From a checkpoint of a small autoregressive pixel model: 6.24M parameters, 203450 training examples.
Rows from block 2, named by matrix and row number. Rows with one number belong to one neuron. Each number is 128 + 32 x the weight over the matrix's rms, rounded and kept within 0 to 255. All counts start at 0.
# fc1: MLP up (model.blocks.2.mlp.fc1.weight, 960x320), inputs 192-255
# fc2: MLP down (model.blocks.2.mlp.fc2.weight, 320x960, transposed), outputs 192-255
fc1.859 [118 127 134 147 121 135 123 112 142 137  54 127 165 101 138 143 144 123 141 118 128  87 148 123 104 121 146 126  66 103 135  91 109  88  89 134 173 130 122 112 160 110 117 111  85 152 141  77 126 116 137 108 109 185 110 154  86 107 108 138 153 162  91  55]
fc2.859 [153 130 142 105 174 109 120 170 160 206 194 120  86 107 149 141 139  43  70  60 109 128 108 124 109 170 102 160 117 152 166  85 149  99 115 106 101 121  92 176 177 100  96  87  75 112 123 190  77 103 126  70 124 116 171 143 134 142 167 163 138 123 123 175]
fc1.860 [128 111 125  90 142 135 156 109 151 181  98 144 138 155 127 106  85 132 118 121 165 111 107 152 146 114 137 119  91 138 125 125 139 144 113 100 100  49 110  97 110 110 159 169 157 161 144 166 105 108 138 129 103 116 129 102  74 144 118 105 146 143 119 144]
fc2.860 [100 135 128 148 140  76  86  99  98  98 133 109 115  93 156 159  90 152 171  90 171  53 109  80 170 113 115 125 122 139 100 209 119 157 152 139 148 149 111 124 133 124 138 123 126 101 116  89 168 127 144  90 103 109 138 143 149 101 142 143  77 122 116 172]
fc1.861 [131 151 110 118 137 116 117  76  99 138 117 150  92 113 173 137  97 152 142 104 128  81 161 121 170  90 119 118 172 126 120 222  86 157 140 132 152  96 125 103 171 147 150 158  83 153 121 116 111  66  98 157 179  53 102  77 157  79 127 112 105 114 155  56]
fc2.861 [124 153 140 124 116  61 127 161 156 150  42 125 199 118 132 201 156 133 157 132 140 143 169 119 116 176 141 121 131 142 131 111 141 106 189  77  79 116 134 151 104  63 141 157 149 108 160 178  75 115 140 132  75 164 113 113 162 136  59  83 156 101 150 179]
fc1.862 [126  90 141 130 121 158  87 130 157 154  94 102 146  91 112 113  99 173 132 137 164  73 132 126 140 149 132 156  86 171 150 195 145  97 194 107 122 156 148 180 142 151 131 154 151 114 120 104  97 166 176  83  57  64 113 103 163 101  96  82 143 123 152  61]
fc2.862 [127 120  98 103 194  59 111 160  64 160 190 176 153 178 112 137  68 159 108  62  72 106 110 144 112 108 145 121 146 117 137  95 136 134 105  70 145 148 139 108 128  81  82  97 122 163 104 160 102 124 138 184 140 102 145 115  82 117 159 137 128 151 118 103]
fc1.863 [150 114 192 180 112 137 146 189 174 166 152 114 154 110 125  95 169 150 123 151 150 147 137 107 124 160 111 129 137 147 108  96  83 162 139 147 135 159 123 150  81 175 141 153 111 134 171 117 136  93  97 126 156 127 154  65 101 110 149 108  97  87 114 181]
fc2.863 [182 150 135 144 131 126 120  99 110 110 111 121 113 165 136 132 122  79 135 124 125 133 127 168 140 109 151 108 120  67 116 162 146 125 127 100 125  68  67 112 151 118 162 175 140 135 136 128  95 132 136  87  78 107 133 141 132 168 155 166 138 154  97 107]
fc1.864 [151 106 116 136 131 138 119 217 160  87  73  85 141 177 113  84 121 178 137 156  13 146 138  91 136 103 190 119  94  76 113 148 145 138 100 160 106 107 107 138 145 132  70 169 111 107  97 156 165 166  97 157 167 187  54 127 168  98 112 160 144 209  61 102]
fc2.864 [ 96 116 155 129 104 151  99 153 108 113 125 106 103 168 114  88 120 134 123 136 108 126  88 161  88 114  87 117 203 181  87 154 113 119 136 104 124 118  87 151 211 134  80 151 209 114  65  96 157  97 176 127 140 138 135 120 164 167 105  42 163 116 196 141]
fc1.865 [116 117 153 118 173 155 185 146  99 134 108 145 126 155  80  91 101 110 204  97 103 134 112 137 124 147 104  93 109 144  80 111 149 108 154 121 138 157 154  98 101 127 132 178 142 178 104 156 128 132  91 187 100  88 132 174 160 105 129 133 101 142  93 157]
fc2.865 [123 117 132 190 138 141 101 212 144  66 133 137 126 146 112 137 149 102 118  62 111 110 143 119 138 144 101 119 135 118 168  90 123 126 129 126 134 144 134 137 142 111 122 137 172 123 183 118 112 120 120 119 112 118 137  65 140  87 100 148 118 139 111 110]
fc1.866 [133 137 121 113 182 116  95 141 101 113  64 122 134 123  92  98 140 121  93  99 153 144 149 125 130 105 143 122  95 165 153 108 131 177 144 112 116  26 132 110 169 147 139  83 130 105  98 161 145 118 149  83 160 209 164  93 120 121 113 113 156  92 128 117]
fc2.866 [130 120 115  65  80 163  85  97 111  97 119 185 122 161  92 180 126 162 144 121 121 135 164 150  95 114 126 161  85  57 107 153 126 135 145  90 164 152 148 106 203 103 110 111  90 113 186 109 173 146  90 124 115 171  32 113 163 120 121 146 118 127  88 110]
fc1.867 [126 116 136 138 152 228  68 105 123  67 116 164 163  93 116  84 129 166 182 149 134 111 207  92 140 144 132 127 104 185  94 132  78 112  80 183 164 166 148 127 166 158 156 134  87  88 115 159 133 146 128 104 157 111 167 208  91 159 137 122 113 121  58 133]
fc2.867 [112 144 189 113 126 185 115 124 121 123 140 133 150 169 192 130 138 143 157  88 120 127  91 142 157 101  65 125 153 109 146 129 118 141 163 119 145  80 153 128 119  84 132  94 129 129 132 118 148 114 137 134  76 144 149 115 123  98 130 144 130 183 108  88]
fc1.868 [118  96 119  62 103  92 127 197 106  67 121  78 119 147 178 162 108 100 139 152  73 125 242 116 184 158 145 125  83 113 134 140 111 114 102 126 141 130 140 178  87 164 104  96 120  92 125 110  94 156 153 151 168 124 105  82  73 145 144 111 142 122  92  98]
fc2.868 [ 69 134  99 146 125 145 158 165 125 120 119 136 138  96 134 124 142  98 124 131 121 154 181 121  72 123 140 120  57 111 142 149 109 127 123 187 177  76 116 144 178 121 162 110 134  92 125 124 164 124 114 182 137 186 149 188 187  85 107 185 163 159 100 138]
fc1.869 [ 12 154 172 198 180 111 172  91 135 128 142 141 131 144 147 103 116 132  65 182 160 146 192  98 120 157  67 136 119 142 117  70 105 105 153 120 196 101 183 148 141 188 117 171 147 106  87 179 153 139 106 104 125 124 140 144 146 121 168 164 147 146  98 150]
fc2.869 [104  93 133 106  82 127 148 163 131 167 119 151 144 131 138 131 123 186 103 103 135  76  81 127  88 139  97  95 103 113 114 186 113 180 114 144 189 179 152 127 104  74 154 193 135  74 152  70 162 135 112  87  80 133 120 161 149 144 136 134 135 202 117 131]
fc1.870 [142 146 129 127 154 138 111  94 124 125 114 158 136 176  90 123 175 138 140  83 120 109 153 128  83 169 120 136 191  78 105 140  62 132 138 118 123  70  70 175 137 137 128 126 160 124 130  78  96 149 200 140  47 129 133 157 136  59 119 114 119 165 145 162]
fc2.870 [ 49 145 151  87 114 162 113 157 115 127  99 113 109 106 184 137 134 173 160  87 117 121 133  87 118 114 118 123 133 125 115 149 112 144 143 138  88 169 137 141 142 135 159 113 102 166 100  60 120  65  92 166 144 115 129 148 125 135 105 105 159 106 176  98]
fc1.871 [167 142 135 185 149  97 186  77 233 153 133  93 172 158 131 118 146 112 159 131 133 125  98 122 134 133 108 111  99 131 120 138 103 151 115  41  92 156 144 113  98  85  83 136 130 136 112 175 153 117 137 109 144  88 115 110 172 152 149 129 151 173 169 125]
fc2.871 [105 161 168 121 113 157 150 129 122 105 128 121  88 127 124 108 114 156 135 156 126 147 117 109 110 141 156  74 104 182 123 107  61 104  60  97 108 139 142 116 214  73  89 154 110 142 138 112 131 155 212 119 157 102 131 126 139 169 150 192 127  81 144 153]
fc1.872 [177  91 112 132 127 137 123 165 161 150 181  96 135  82 135 185 124  93 156 166 115 103  71  68 177  99 118 155 143 128 133 155 108 126 167 126 179 204 104  99  67 129 149 140 148 131 122 132 115 181 108  84 162 218 191 141 106 133 162 178 157 141 170 116]
fc2.872 [ 83 185 180 135  92 126 110 169 170 135 169  91 133 168 108 145 152 117 149 129 109 138 126 123 119 118  86  89 113 151 153  67 118 158 112 196 125  78 132 125 131 104 137 126 104 119 162 134 174 123  93 129 107  78 113 112 124  96 124  84 153  63  98 187]
fc1.873 [103 110  63 111 113  86 126 102 176 102 108  90  86 104 108 147  90 141  84  95 134 157 130 163 137 180 115 102  81 114 102 143 132  96 156  87 168 104  68 216 130 109 147 150 143 107 172 133 120 139 132 111 192  91 102 172 164 150 117  84 143 124 107 112]
fc2.873 [159 161 198 171 108  99 146 119  81 139 123 116 136 120 172 115  67 147 106 144 163 103 148 131  62  79  79 135 173 107 177 138 143  62 100 139 145 119 172 154 148 154 135 141 175 172 133 135 165 114 129  86 121 103 132  87 133 150 151 103 124  62 139  96]
fc1.874 [154 142 120 112  77 136  85 141 157 132 158 185 149 117  87 139 148 131  95 110 137 153 169 160 162 114 129 109 164 153  99 111 134 113 170 114 166 197  86  53 129 145 148 108 151 118 117 122 115  66 152 199 158 133 138 115 109  62  55 149  71 172 141 183]
fc2.874 [117  34 132 103 133 111 100 181  99 154  68 122 121  97 108  80 145 104  99 152 120 152 124  58 115 133 126 112 153  80  83 154 115 174  98 130 157  81 127 158 107 160 159 129 126 118 121 117 175  45 147 106 122 171 114 113 140 161 142 156 190 143 127  76]
fc1.875 [103  61 112 136 149 142 102 114 174 160 127 129 111  86 136  95 117 128 194 121  62  94 149 141 108 133  73 160 118 163 134 160 154 129 172 151 123 165 128 120 125 152 149 167 119 128 115 160 152 113 102 127 168 157  96  94 132  94  95 106  92 131  75  93]
fc2.875 [147  97 104 188 126  93 190 112  88 111 165 112  99 129 152 134 184 134 142 120 169 104 177 161  67 115 110 135 160 103 101 173 117 170 137 182  90 117 174  92 141 144  85 132  97 105  84 180 161 137 134 109 113 148 114 119  88 140 145 116 176 151 148 113]
fc1.876 [130 116 197  85 159 213 121 148 140 201 127 138 144 154 131  93 135 111 124 161 161 157  77  98 141 133 140 148 111 113 177  99 157  86 183 119  91 111 144 146 127  73 118  75 123 122 120 174 112  89 158 142 113 139 208 147  97 193 125 214  91 171 202  89]
fc2.876 [103  94 113 128  51  94 139 134 153 109 163 131 163 139  94 148  91 168 128 132 106 119 177  79 105  41 111 123  81 119  94 144 104 129  30 114 150 164 105  76 131 151 215 148 112 156 112  92 152 109 153 150 192 107 107 108 112 103 156 122 150  98 129 149]
fc1.877 [146 127 146 144 143 127 131 123 156 115 129 115 125 120 162 102 107 169  84 147 142 157 108  75 133 113 153 172  88 145 134  74 124 117 124 104 114 112 142 105 151 118 149 149 132 149 125 112 118 110 120 127 151 157 154 143 138 161 108 117 109  97  95 120]
fc2.877 [115 122 140 140 111 131 146 152 123 129 143 118 161 139 139  78 130 141 134 120 142 174 119 135 137  82 158 108 118 135 103 105 113 116 145 120 116 115 140 151 158 117 107 130 156 152 104 113 164  99 133 129 107 129 145 154 116 123 138 113 155  89 151 123]
fc1.878 [152 174 148 124 157  91 120 130  88 118 123 117 125 120 146 117 193 103 125 163 150 147 127  73 163 169 156 173 149 195 146 177 109 153 164  90 147 100 177 187  91 141 143 133 121 150 152  36 121 192 127  53 148 142 174 152  84 144 120 176 112 123  70 124]
fc2.878 [135 115 118 165  98 128 102 147 196 125 237 156 139 134 144 104  87 102 221 124 114 148 152 187 137  84 152 120 133  92 131 125 126 110 115 174 118 218  95  96 125 139  49 111 140 119 102 204 187 108 126 167 158 142  85 116 189 113 166  93 174 116 132 160]
fc1.879 [146 128 142 129 122 105  75 134 173  81  76 123 127 140  82 132 150 174 135 168 213 156 119 133 136 101 157 115 115 128 124 130 136 157 101  98 146 162 123  88 111 113 155 127 176  98  90 152 143 134 134 165  93 136  77 104  81 142 115 132 177 133  99 151]
fc2.879 [130 145 184 124  88  67 113 131 112 129 136 124 119 159 177 141 151 133 109 162 120 166 161 138 168 141 110 125 111 102 106 178 106 151 101 135 102  98 162 129 186 122 134 130 156  67 123 113 142 103 155  41 124 152 124 104 138 124 102 165 130 170 119  91]
fc1.880 [ 75 158 115 156 128 175  83 113 120  59  85 194 100 171  88 129 107 136 152 111  97 172 183 111 146 147 121  92 134 105  96 174 158 144 102 180 111 159 152 178 194 139 140  74 185  57 101 100 182 151  74 166 135  69 141 166 144 141 102 167 123 127 121 174]
fc2.880 [ 52 113 113 156 194  71  99  63 127 195 152 159  58 119 156  98 151 168  96 167 119 116 123  98 119 159 106  84  90 184 150 114  83 131  74 139 118  68 118 159 210  84 124  67 130 134  50 133 144 144 144 165 114 133 122 128 137  82 142 189 119 104 143 130]
fc1.881 [145 104 118 134 148 116 126 126 163 130  88 147 109 141 113 131 116 122 151 153 135  92  94 134 158 136 126 115 137 133 194 190 163 119  87 139 138  77 138 126 153 100 178 136 125 140 124 149 178 115 113 112 153 139 136 136 145 142 124 150 119 222 151 122]
fc2.881 [166 127 141 124 170 156  98 121 152 136 135 112 140  90 175  95 153 160 203 141 113 112  94 103 171  95 171  85 122 131 118  72 155 108 147 121 125  80 124 132 182 154 133  90 179  81 154 137 114 102 202 127 103 104 125 155 125 118  94 139 124 175 147 100]
fc1.882 [ 62 172 177 127 123  40 130 130 171 142 142 156 149 111 207 160  89 112 141 162 115 107 123 112 102 158 157 149 137 106 141  59 106 172 147 128 129 142 149 168 113 155 147 114 112  81 119 173 135 118 108 113 152 117 202  56 102  94 122 105  80  79 155 127]
fc2.882 [136 149  51 118  77 171 150 134 155 114 153 148 140 192 148 138 116 151  99 107 138 112 149 114 117 106 131 117 133 154 108 119  85 109 136 172 115 152 125  72 129   7  87  81  87 141 167  92 100 205 102 121 117 164 187 214  56 151 159 128 149 107 133 110]
fc1.883 [153 118 127 100 123 131 116 154 148 131 115 153  56 113 162 116 181 140 154 115 174 145 107  92 129 146 131 113 156 142 123  91 196  67 189 120 156 148  74 152 103  91 122 129 173 173 136  43  74 134  78 135 111  80  97 122 149 113  83  71 182 128 143 123]
fc2.883 [143 113 147 150  91 107 142 129 155  95 117  74 117 163 152 170 148 146 137 163  52 141 114 138 125 114 147  81  93 111 138  95 150 100 129 141 145 109  73 147 156 116  23 130 115 115 176 142 136 136 145 141 126 175 128 131 164 117 125 142 126 105 139 104]