Rows from block 3, named by matrix and row number. Rows with one number belong to one neuron. Each number is 200 + 40 x the weight over its row's rms, rounded and kept within 0 to 999. All counts start at 0. After the name is the row's rms in percent of the matrix's.
# fc1: MLP up (model.blocks.3.mlp.fc1.weight, 960x320), inputs 214-319
# fc2: MLP down (model.blocks.3.mlp.fc2.weight, 320x960, transposed), outputs 214-319
fc1.785,145,178,234,202,228,205,233,196,245,205,213,173,170,231,240,199,167,184,237,156,195,243,217,240,164,187,254,167,280,202,185,207,224,204,232,184,117,219,216,208,166,252,265,204,219,200,207,72,203,200,222,239,130,140,222,244,172,135,292,207,288,152,238,196,220,239,255,229,150,169,112,145,207,287,203,151,171,214,268,230,217,165,190,260,221,216,203,229,173,216,147,239,159,107,146,282,290,161,195,225,179,160,138,215,220,179,201
fc1.786,030,168,203,164,157,235,214,227,232,198,150,192,225,188,159,253,163,203,237,223,167,158,198,271,273,192,220,133,246,175,252,185,193,227,237,216,239,183,174,207,164,152,241,248,227,206,271,166,173,224,233,148,277,145,242,232,214,258,228,235,233,197,248,205,218,69,236,220,194,133,215,238,209,188,227,247,161,232,173,210,188,169,176,198,203,212,217,85,204,229,161,206,211,222,252,218,205,230,220,217,254,256,180,172,242,242,282
fc1.787,133,197,261,147,273,237,196,204,206,215,182,164,247,175,212,231,144,215,178,200,169,290,242,244,244,235,234,145,245,196,146,174,179,172,251,256,228,233,181,158,184,158,191,198,223,159,137,146,171,232,128,223,186,208,194,225,228,202,212,212,111,210,213,131,258,225,218,253,166,165,194,164,228,243,190,158,233,172,198,152,207,141,169,248,175,241,217,187,210,185,199,198,260,169,237,189,185,196,218,227,140,259,257,248,137,163,188
fc1.788,121,244,177,160,176,212,135,191,275,208,218,191,196,133,222,186,243,177,171,235,168,160,200,199,150,154,232,240,243,205,213,204,117,233,100,260,177,201,196,202,278,161,284,203,232,101,217,153,171,267,206,216,196,229,172,188,216,242,212,228,187,209,182,271,235,204,189,110,256,189,239,133,294,288,199,197,269,216,180,166,240,216,110,192,224,191,139,227,159,212,208,179,204,213,277,231,225,188,279,167,216,200,127,227,170,211,205
fc1.789,036,215,228,235,266,241,185,255,212,211,182,197,194,188,228,201,236,215,170,235,242,192,277,174,238,154,188,240,224,172,174,202,212,135,189,204,196,180,244,195,164,185,282,147,234,225,226,182,193,138,201,196,237,274,211,162,251,120,232,211,128,234,207,167,282,127,183,233,233,164,154,306,170,157,149,274,217,158,210,129,115,118,234,165,203,219,217,200,192,218,151,195,151,192,233,242,254,245,179,248,224,147,223,233,149,167,259
fc1.790,134,219,189,175,255,148,177,210,252,118,223,169,224,153,233,150,254,207,225,188,145,240,265,179,173,190,173,257,183,246,181,175,238,209,196,222,160,172,235,118,276,214,157,225,234,129,200,160,165,201,233,232,197,187,195,176,223,198,220,207,229,176,285,177,200,253,91,155,240,263,179,221,257,232,113,197,138,230,221,208,196,227,179,127,173,205,194,137,242,134,187,182,204,214,189,96,152,215,251,206,120,246,142,197,195,177,212
fc1.791,122,143,170,274,310,195,152,202,192,201,228,175,260,262,267,198,173,238,196,173,200,205,167,168,149,240,182,112,224,282,170,193,160,231,203,265,278,194,159,192,159,159,184,185,171,223,187,243,194,210,183,191,243,143,178,153,248,197,195,235,198,211,175,228,262,183,233,214,219,163,130,208,177,185,201,221,241,125,162,167,188,243,202,191,174,158,165,275,234,238,246,196,187,173,217,154,237,153,224,111,172,148,213,185,196,232,180
fc1.792,114,252,179,217,219,216,160,173,161,181,260,159,182,238,162,192,228,228,240,193,265,253,241,150,172,271,179,160,135,167,265,208,175,201,242,171,212,142,159,168,223,257,191,219,208,188,184,208,191,210,149,188,167,214,299,203,159,183,217,250,178,206,210,247,198,187,187,204,276,224,215,216,109,169,176,205,180,186,189,166,194,177,209,186,168,211,198,231,162,168,165,202,284,193,272,190,202,141,119,228,110,186,218,152,236,219,151
fc1.793,090,237,232,216,166,170,249,238,190,183,208,206,193,198,141,222,241,220,163,279,228,220,242,125,177,210,222,165,165,200,190,178,207,213,245,212,162,200,246,176,201,129,193,199,149,209,174,187,185,174,209,267,215,270,172,146,215,254,256,206,245,156,213,130,264,241,206,208,188,247,194,166,227,158,194,155,294,223,159,187,228,155,257,198,138,129,183,206,204,178,164,217,200,150,198,244,268,223,172,201,213,250,211,206,231,177,131
fc1.794,129,187,167,137,262,224,188,169,196,187,190,274,217,281,201,241,208,187,194,231,198,250,167,181,198,177,246,128,204,192,138,200,175,103,165,177,274,209,220,255,231,151,252,218,192,222,168,156,173,195,161,128,153,257,180,135,235,227,166,152,286,199,200,275,170,188,204,168,286,149,191,192,155,160,194,145,228,251,194,244,247,255,112,144,212,200,224,192,204,146,211,244,185,180,211,140,251,97,205,242,165,204,131,249,221,219,118
fc1.795,121,149,259,168,253,190,186,113,205,239,230,205,237,133,275,151,173,177,263,230,197,148,184,148,218,134,206,190,151,153,267,100,231,207,237,212,164,290,94,240,216,188,231,264,215,222,199,183,165,170,213,241,199,174,241,168,179,166,136,246,194,149,165,231,263,290,234,286,139,190,145,203,145,236,140,200,238,223,154,215,163,201,183,196,250,250,170,111,197,161,234,105,187,260,241,211,166,227,142,194,252,170,208,164,183,242,176
fc1.796,133,185,255,193,245,209,145,177,177,147,220,205,216,208,161,187,239,165,209,166,236,237,194,168,211,178,179,186,311,168,147,152,134,224,193,169,191,287,221,311,179,207,281,183,212,249,80,153,187,224,274,211,220,218,134,216,219,118,140,176,152,179,209,192,235,191,229,151,284,207,182,239,221,217,183,174,143,200,163,181,224,164,139,203,243,200,184,241,263,145,219,240,145,197,208,217,176,268,129,249,151,287,230,197,147,160,191
fc1.797,036,218,167,207,202,165,198,264,179,229,222,178,250,109,241,158,285,199,178,231,144,174,269,215,188,279,230,220,159,217,211,188,171,266,177,134,206,209,210,237,192,162,248,171,148,137,219,198,215,222,212,217,202,155,174,201,228,367,218,198,228,204,195,172,232,190,171,180,233,164,163,134,114,224,228,208,212,209,216,183,131,166,176,192,177,238,239,236,197,203,166,200,162,192,152,282,213,98,204,202,221,213,331,296,230,224,161
fc1.798,071,225,183,232,172,210,211,133,193,203,205,243,244,176,153,242,165,141,242,162,247,164,188,192,193,211,156,194,197,187,151,216,98,177,178,201,226,230,227,137,196,136,233,199,243,198,231,204,120,211,231,189,161,259,236,172,207,158,277,287,265,180,157,144,193,83,207,139,145,165,191,230,277,164,221,225,159,227,164,184,303,158,166,165,210,150,225,128,219,226,196,242,267,180,151,221,190,291,162,175,228,255,167,184,224,228,207
fc1.799,048,252,292,243,226,227,253,245,192,129,172,242,232,185,188,196,221,184,154,144,124,176,310,177,208,215,206,166,207,268,232,204,241,176,253,226,122,183,265,194,141,172,212,201,281,260,263,253,230,175,245,174,231,146,201,219,190,168,224,248,115,99,176,83,235,251,200,259,145,184,192,215,201,175,227,225,188,221,183,183,311,162,238,190,148,260,219,191,204,220,153,149,208,174,233,213,192,146,185,183,190,227,289,248,258,231,190
fc2.785,158,165,131,225,204,134,265,141,252,212,110,189,251,273,148,250,211,214,166,254,260,193,164,242,227,184,167,188,165,202,235,251,210,136,194,250,192,228,253,262,193,172,242,185,217,223,217,178,213,218,221,220,180,131,134,266,158,196,243,227,266,210,213,203,222,212,210,171,177,179,216,152,287,227,197,161,197,193,150,196,205,210,240,211,183,257,225,246,251,281,217,267,211,292,148,229,250,106,225,233,190,202,136,169,133,246,232
fc2.786,031,279,262,216,213,97,214,196,204,230,173,207,165,192,272,192,195,209,154,170,195,202,251,70,160,217,225,179,182,193,153,158,208,174,178,193,207,205,212,128,239,205,115,119,196,176,131,222,190,247,176,221,103,198,140,208,152,132,208,226,179,370,236,193,162,219,223,230,237,230,157,153,166,176,158,205,147,173,198,207,190,194,255,220,196,246,174,222,168,217,199,198,165,178,196,148,176,153,195,195,208,203,196,214,216,144,146
fc2.787,128,238,231,171,280,267,214,172,200,253,134,198,260,197,236,238,135,137,203,236,193,216,240,204,184,224,252,191,219,255,206,199,225,154,189,120,175,179,260,143,229,184,148,206,246,210,195,169,189,219,172,182,196,117,237,241,245,200,313,255,148,155,197,195,248,222,229,230,132,132,225,260,165,230,213,191,184,160,257,244,144,149,255,178,189,153,194,222,175,123,280,181,152,245,242,196,235,261,199,133,211,166,266,200,176,189,213
fc2.788,117,231,213,220,171,194,243,213,217,163,194,101,287,138,200,204,213,184,234,270,203,188,193,200,215,194,209,163,182,252,235,215,238,129,177,127,254,175,228,198,175,192,156,242,168,257,182,199,186,199,176,165,282,186,112,217,141,153,244,168,195,184,290,134,257,186,216,247,210,168,199,258,155,192,209,143,133,235,219,198,207,211,245,143,246,230,214,174,183,267,164,210,147,193,122,222,231,178,149,238,218,197,183,186,232,217,258
fc2.789,030,219,209,194,211,243,242,188,250,249,160,146,193,191,187,173,143,114,174,205,230,213,125,199,196,241,171,220,200,201,229,227,182,163,174,202,255,199,202,173,276,235,175,193,225,199,158,194,216,307,201,241,85,216,193,180,179,178,212,204,287,283,206,239,129,197,185,202,212,212,185,44,214,232,191,188,149,164,174,178,248,204,187,162,244,170,163,184,203,218,175,175,223,207,179,195,198,149,208,121,145,211,179,145,233,263,171
fc2.790,125,198,144,291,232,236,137,203,186,244,195,263,225,252,207,150,191,218,255,145,180,157,139,190,211,257,221,186,237,209,253,109,210,266,211,197,143,229,234,211,238,284,171,135,178,177,136,189,128,176,160,207,196,200,274,202,174,208,178,247,167,219,175,179,129,189,238,241,246,192,224,178,127,231,107,226,264,181,248,190,216,159,147,213,170,179,206,157,269,196,243,276,150,226,168,229,230,255,171,176,207,243,182,227,226,170,145
fc2.791,118,243,220,115,121,195,205,243,227,195,226,232,245,164,155,252,282,136,197,200,201,164,205,249,221,271,159,250,219,127,177,178,236,203,203,180,174,191,226,213,177,187,189,197,209,212,254,168,210,241,142,210,240,297,174,188,183,189,207,138,211,221,194,170,110,211,181,247,197,186,234,232,131,166,221,194,178,227,241,252,223,193,178,208,168,188,128,107,224,159,244,180,175,210,187,179,143,192,199,270,188,202,223,216,105,218,207
fc2.792,113,206,242,139,170,218,293,185,249,209,191,161,204,198,239,250,202,200,170,196,207,200,311,290,259,131,223,212,132,173,242,162,176,108,216,195,187,221,210,242,200,193,209,160,142,177,241,208,261,192,146,116,157,140,122,210,193,275,197,149,188,185,282,166,144,161,249,165,251,208,196,159,227,242,191,232,190,180,117,250,178,204,165,290,163,183,166,198,228,189,147,211,156,183,208,168,245,246,228,132,247,215,194,196,208,213,152
fc2.793,090,205,211,153,158,245,106,220,212,267,170,220,229,168,194,178,166,198,171,175,157,239,179,226,214,156,282,241,261,225,206,243,196,312,189,131,235,175,169,273,169,185,257,255,232,197,198,147,181,249,274,238,187,98,237,245,226,115,139,176,209,253,151,232,262,160,175,247,189,243,243,238,157,225,233,209,194,171,240,187,190,203,188,230,312,226,218,227,223,270,159,211,205,206,212,193,206,185,130,246,197,203,198,188,232,168,244
fc2.794,124,209,198,184,181,166,178,168,208,250,248,198,257,274,271,239,215,211,212,210,240,277,200,180,160,178,186,188,162,244,185,186,205,202,215,196,200,219,191,269,238,202,203,196,158,116,261,184,190,224,202,105,205,211,151,270,206,284,151,225,198,188,162,249,216,224,190,146,220,159,182,182,169,185,213,180,227,171,220,239,225,268,206,252,277,151,211,184,230,171,309,130,229,164,233,163,260,187,155,181,158,190,154,185,186,234,191
fc2.795,118,218,193,219,203,181,278,145,153,212,279,187,263,208,247,215,191,254,226,233,201,151,207,160,159,166,175,185,100,211,201,178,193,236,184,221,156,239,193,239,218,210,228,206,133,260,214,204,161,255,190,170,157,283,165,171,202,241,243,233,157,236,229,193,155,136,176,57,157,254,268,192,165,183,200,172,175,157,122,195,194,191,266,230,177,161,207,211,261,185,192,280,232,212,129,138,247,178,177,218,288,198,164,297,227,248,227
fc2.796,130,158,227,210,212,138,173,169,212,220,255,134,193,210,192,200,114,176,296,245,190,196,250,230,255,271,237,138,197,230,159,164,189,269,188,185,206,181,237,176,233,225,142,169,173,316,196,219,153,210,216,116,230,260,209,244,173,230,181,254,214,209,227,240,132,204,233,127,120,275,286,192,208,222,190,236,218,158,239,259,241,198,224,275,158,95,233,219,189,204,183,222,187,218,206,226,178,130,204,204,224,127,203,220,162,210,238
fc2.797,032,180,234,140,239,156,159,175,264,187,212,228,193,235,192,189,148,147,167,241,247,236,124,208,133,188,184,185,216,212,212,186,134,220,208,267,184,184,206,160,245,215,168,217,284,247,235,209,195,164,149,158,178,204,163,224,187,2,139,222,200,357,167,203,249,148,255,198,187,236,187,184,203,207,214,221,164,179,161,193,262,218,252,220,236,215,232,143,164,171,158,207,182,195,252,162,223,313,189,208,180,228,142,179,207,291,146
fc2.798,064,282,232,233,220,321,207,229,181,248,216,219,97,188,201,194,182,138,219,220,118,180,150,199,233,178,229,237,134,281,195,259,219,230,205,166,234,235,220,150,158,192,155,184,150,173,170,195,233,149,184,201,223,202,176,174,192,195,131,193,155,258,217,161,190,207,258,193,167,233,218,151,200,238,160,197,200,227,213,215,107,186,214,162,176,197,210,261,213,146,180,188,239,282,268,198,236,50,168,173,169,210,246,223,164,219,212
fc2.799,044,259,164,274,127,177,235,204,195,208,205,211,209,242,191,169,245,220,206,140,203,248,142,196,257,235,244,191,181,172,228,196,213,252,181,192,185,209,182,190,237,235,242,141,173,169,236,213,243,213,131,132,241,120,164,184,232,242,231,149,221,325,180,257,98,221,210,126,193,189,204,250,207,163,268,185,193,177,238,194,234,251,225,134,211,232,168,266,198,176,259,231,237,213,144,132,177,278,234,167,203,220,119,158,138,192,195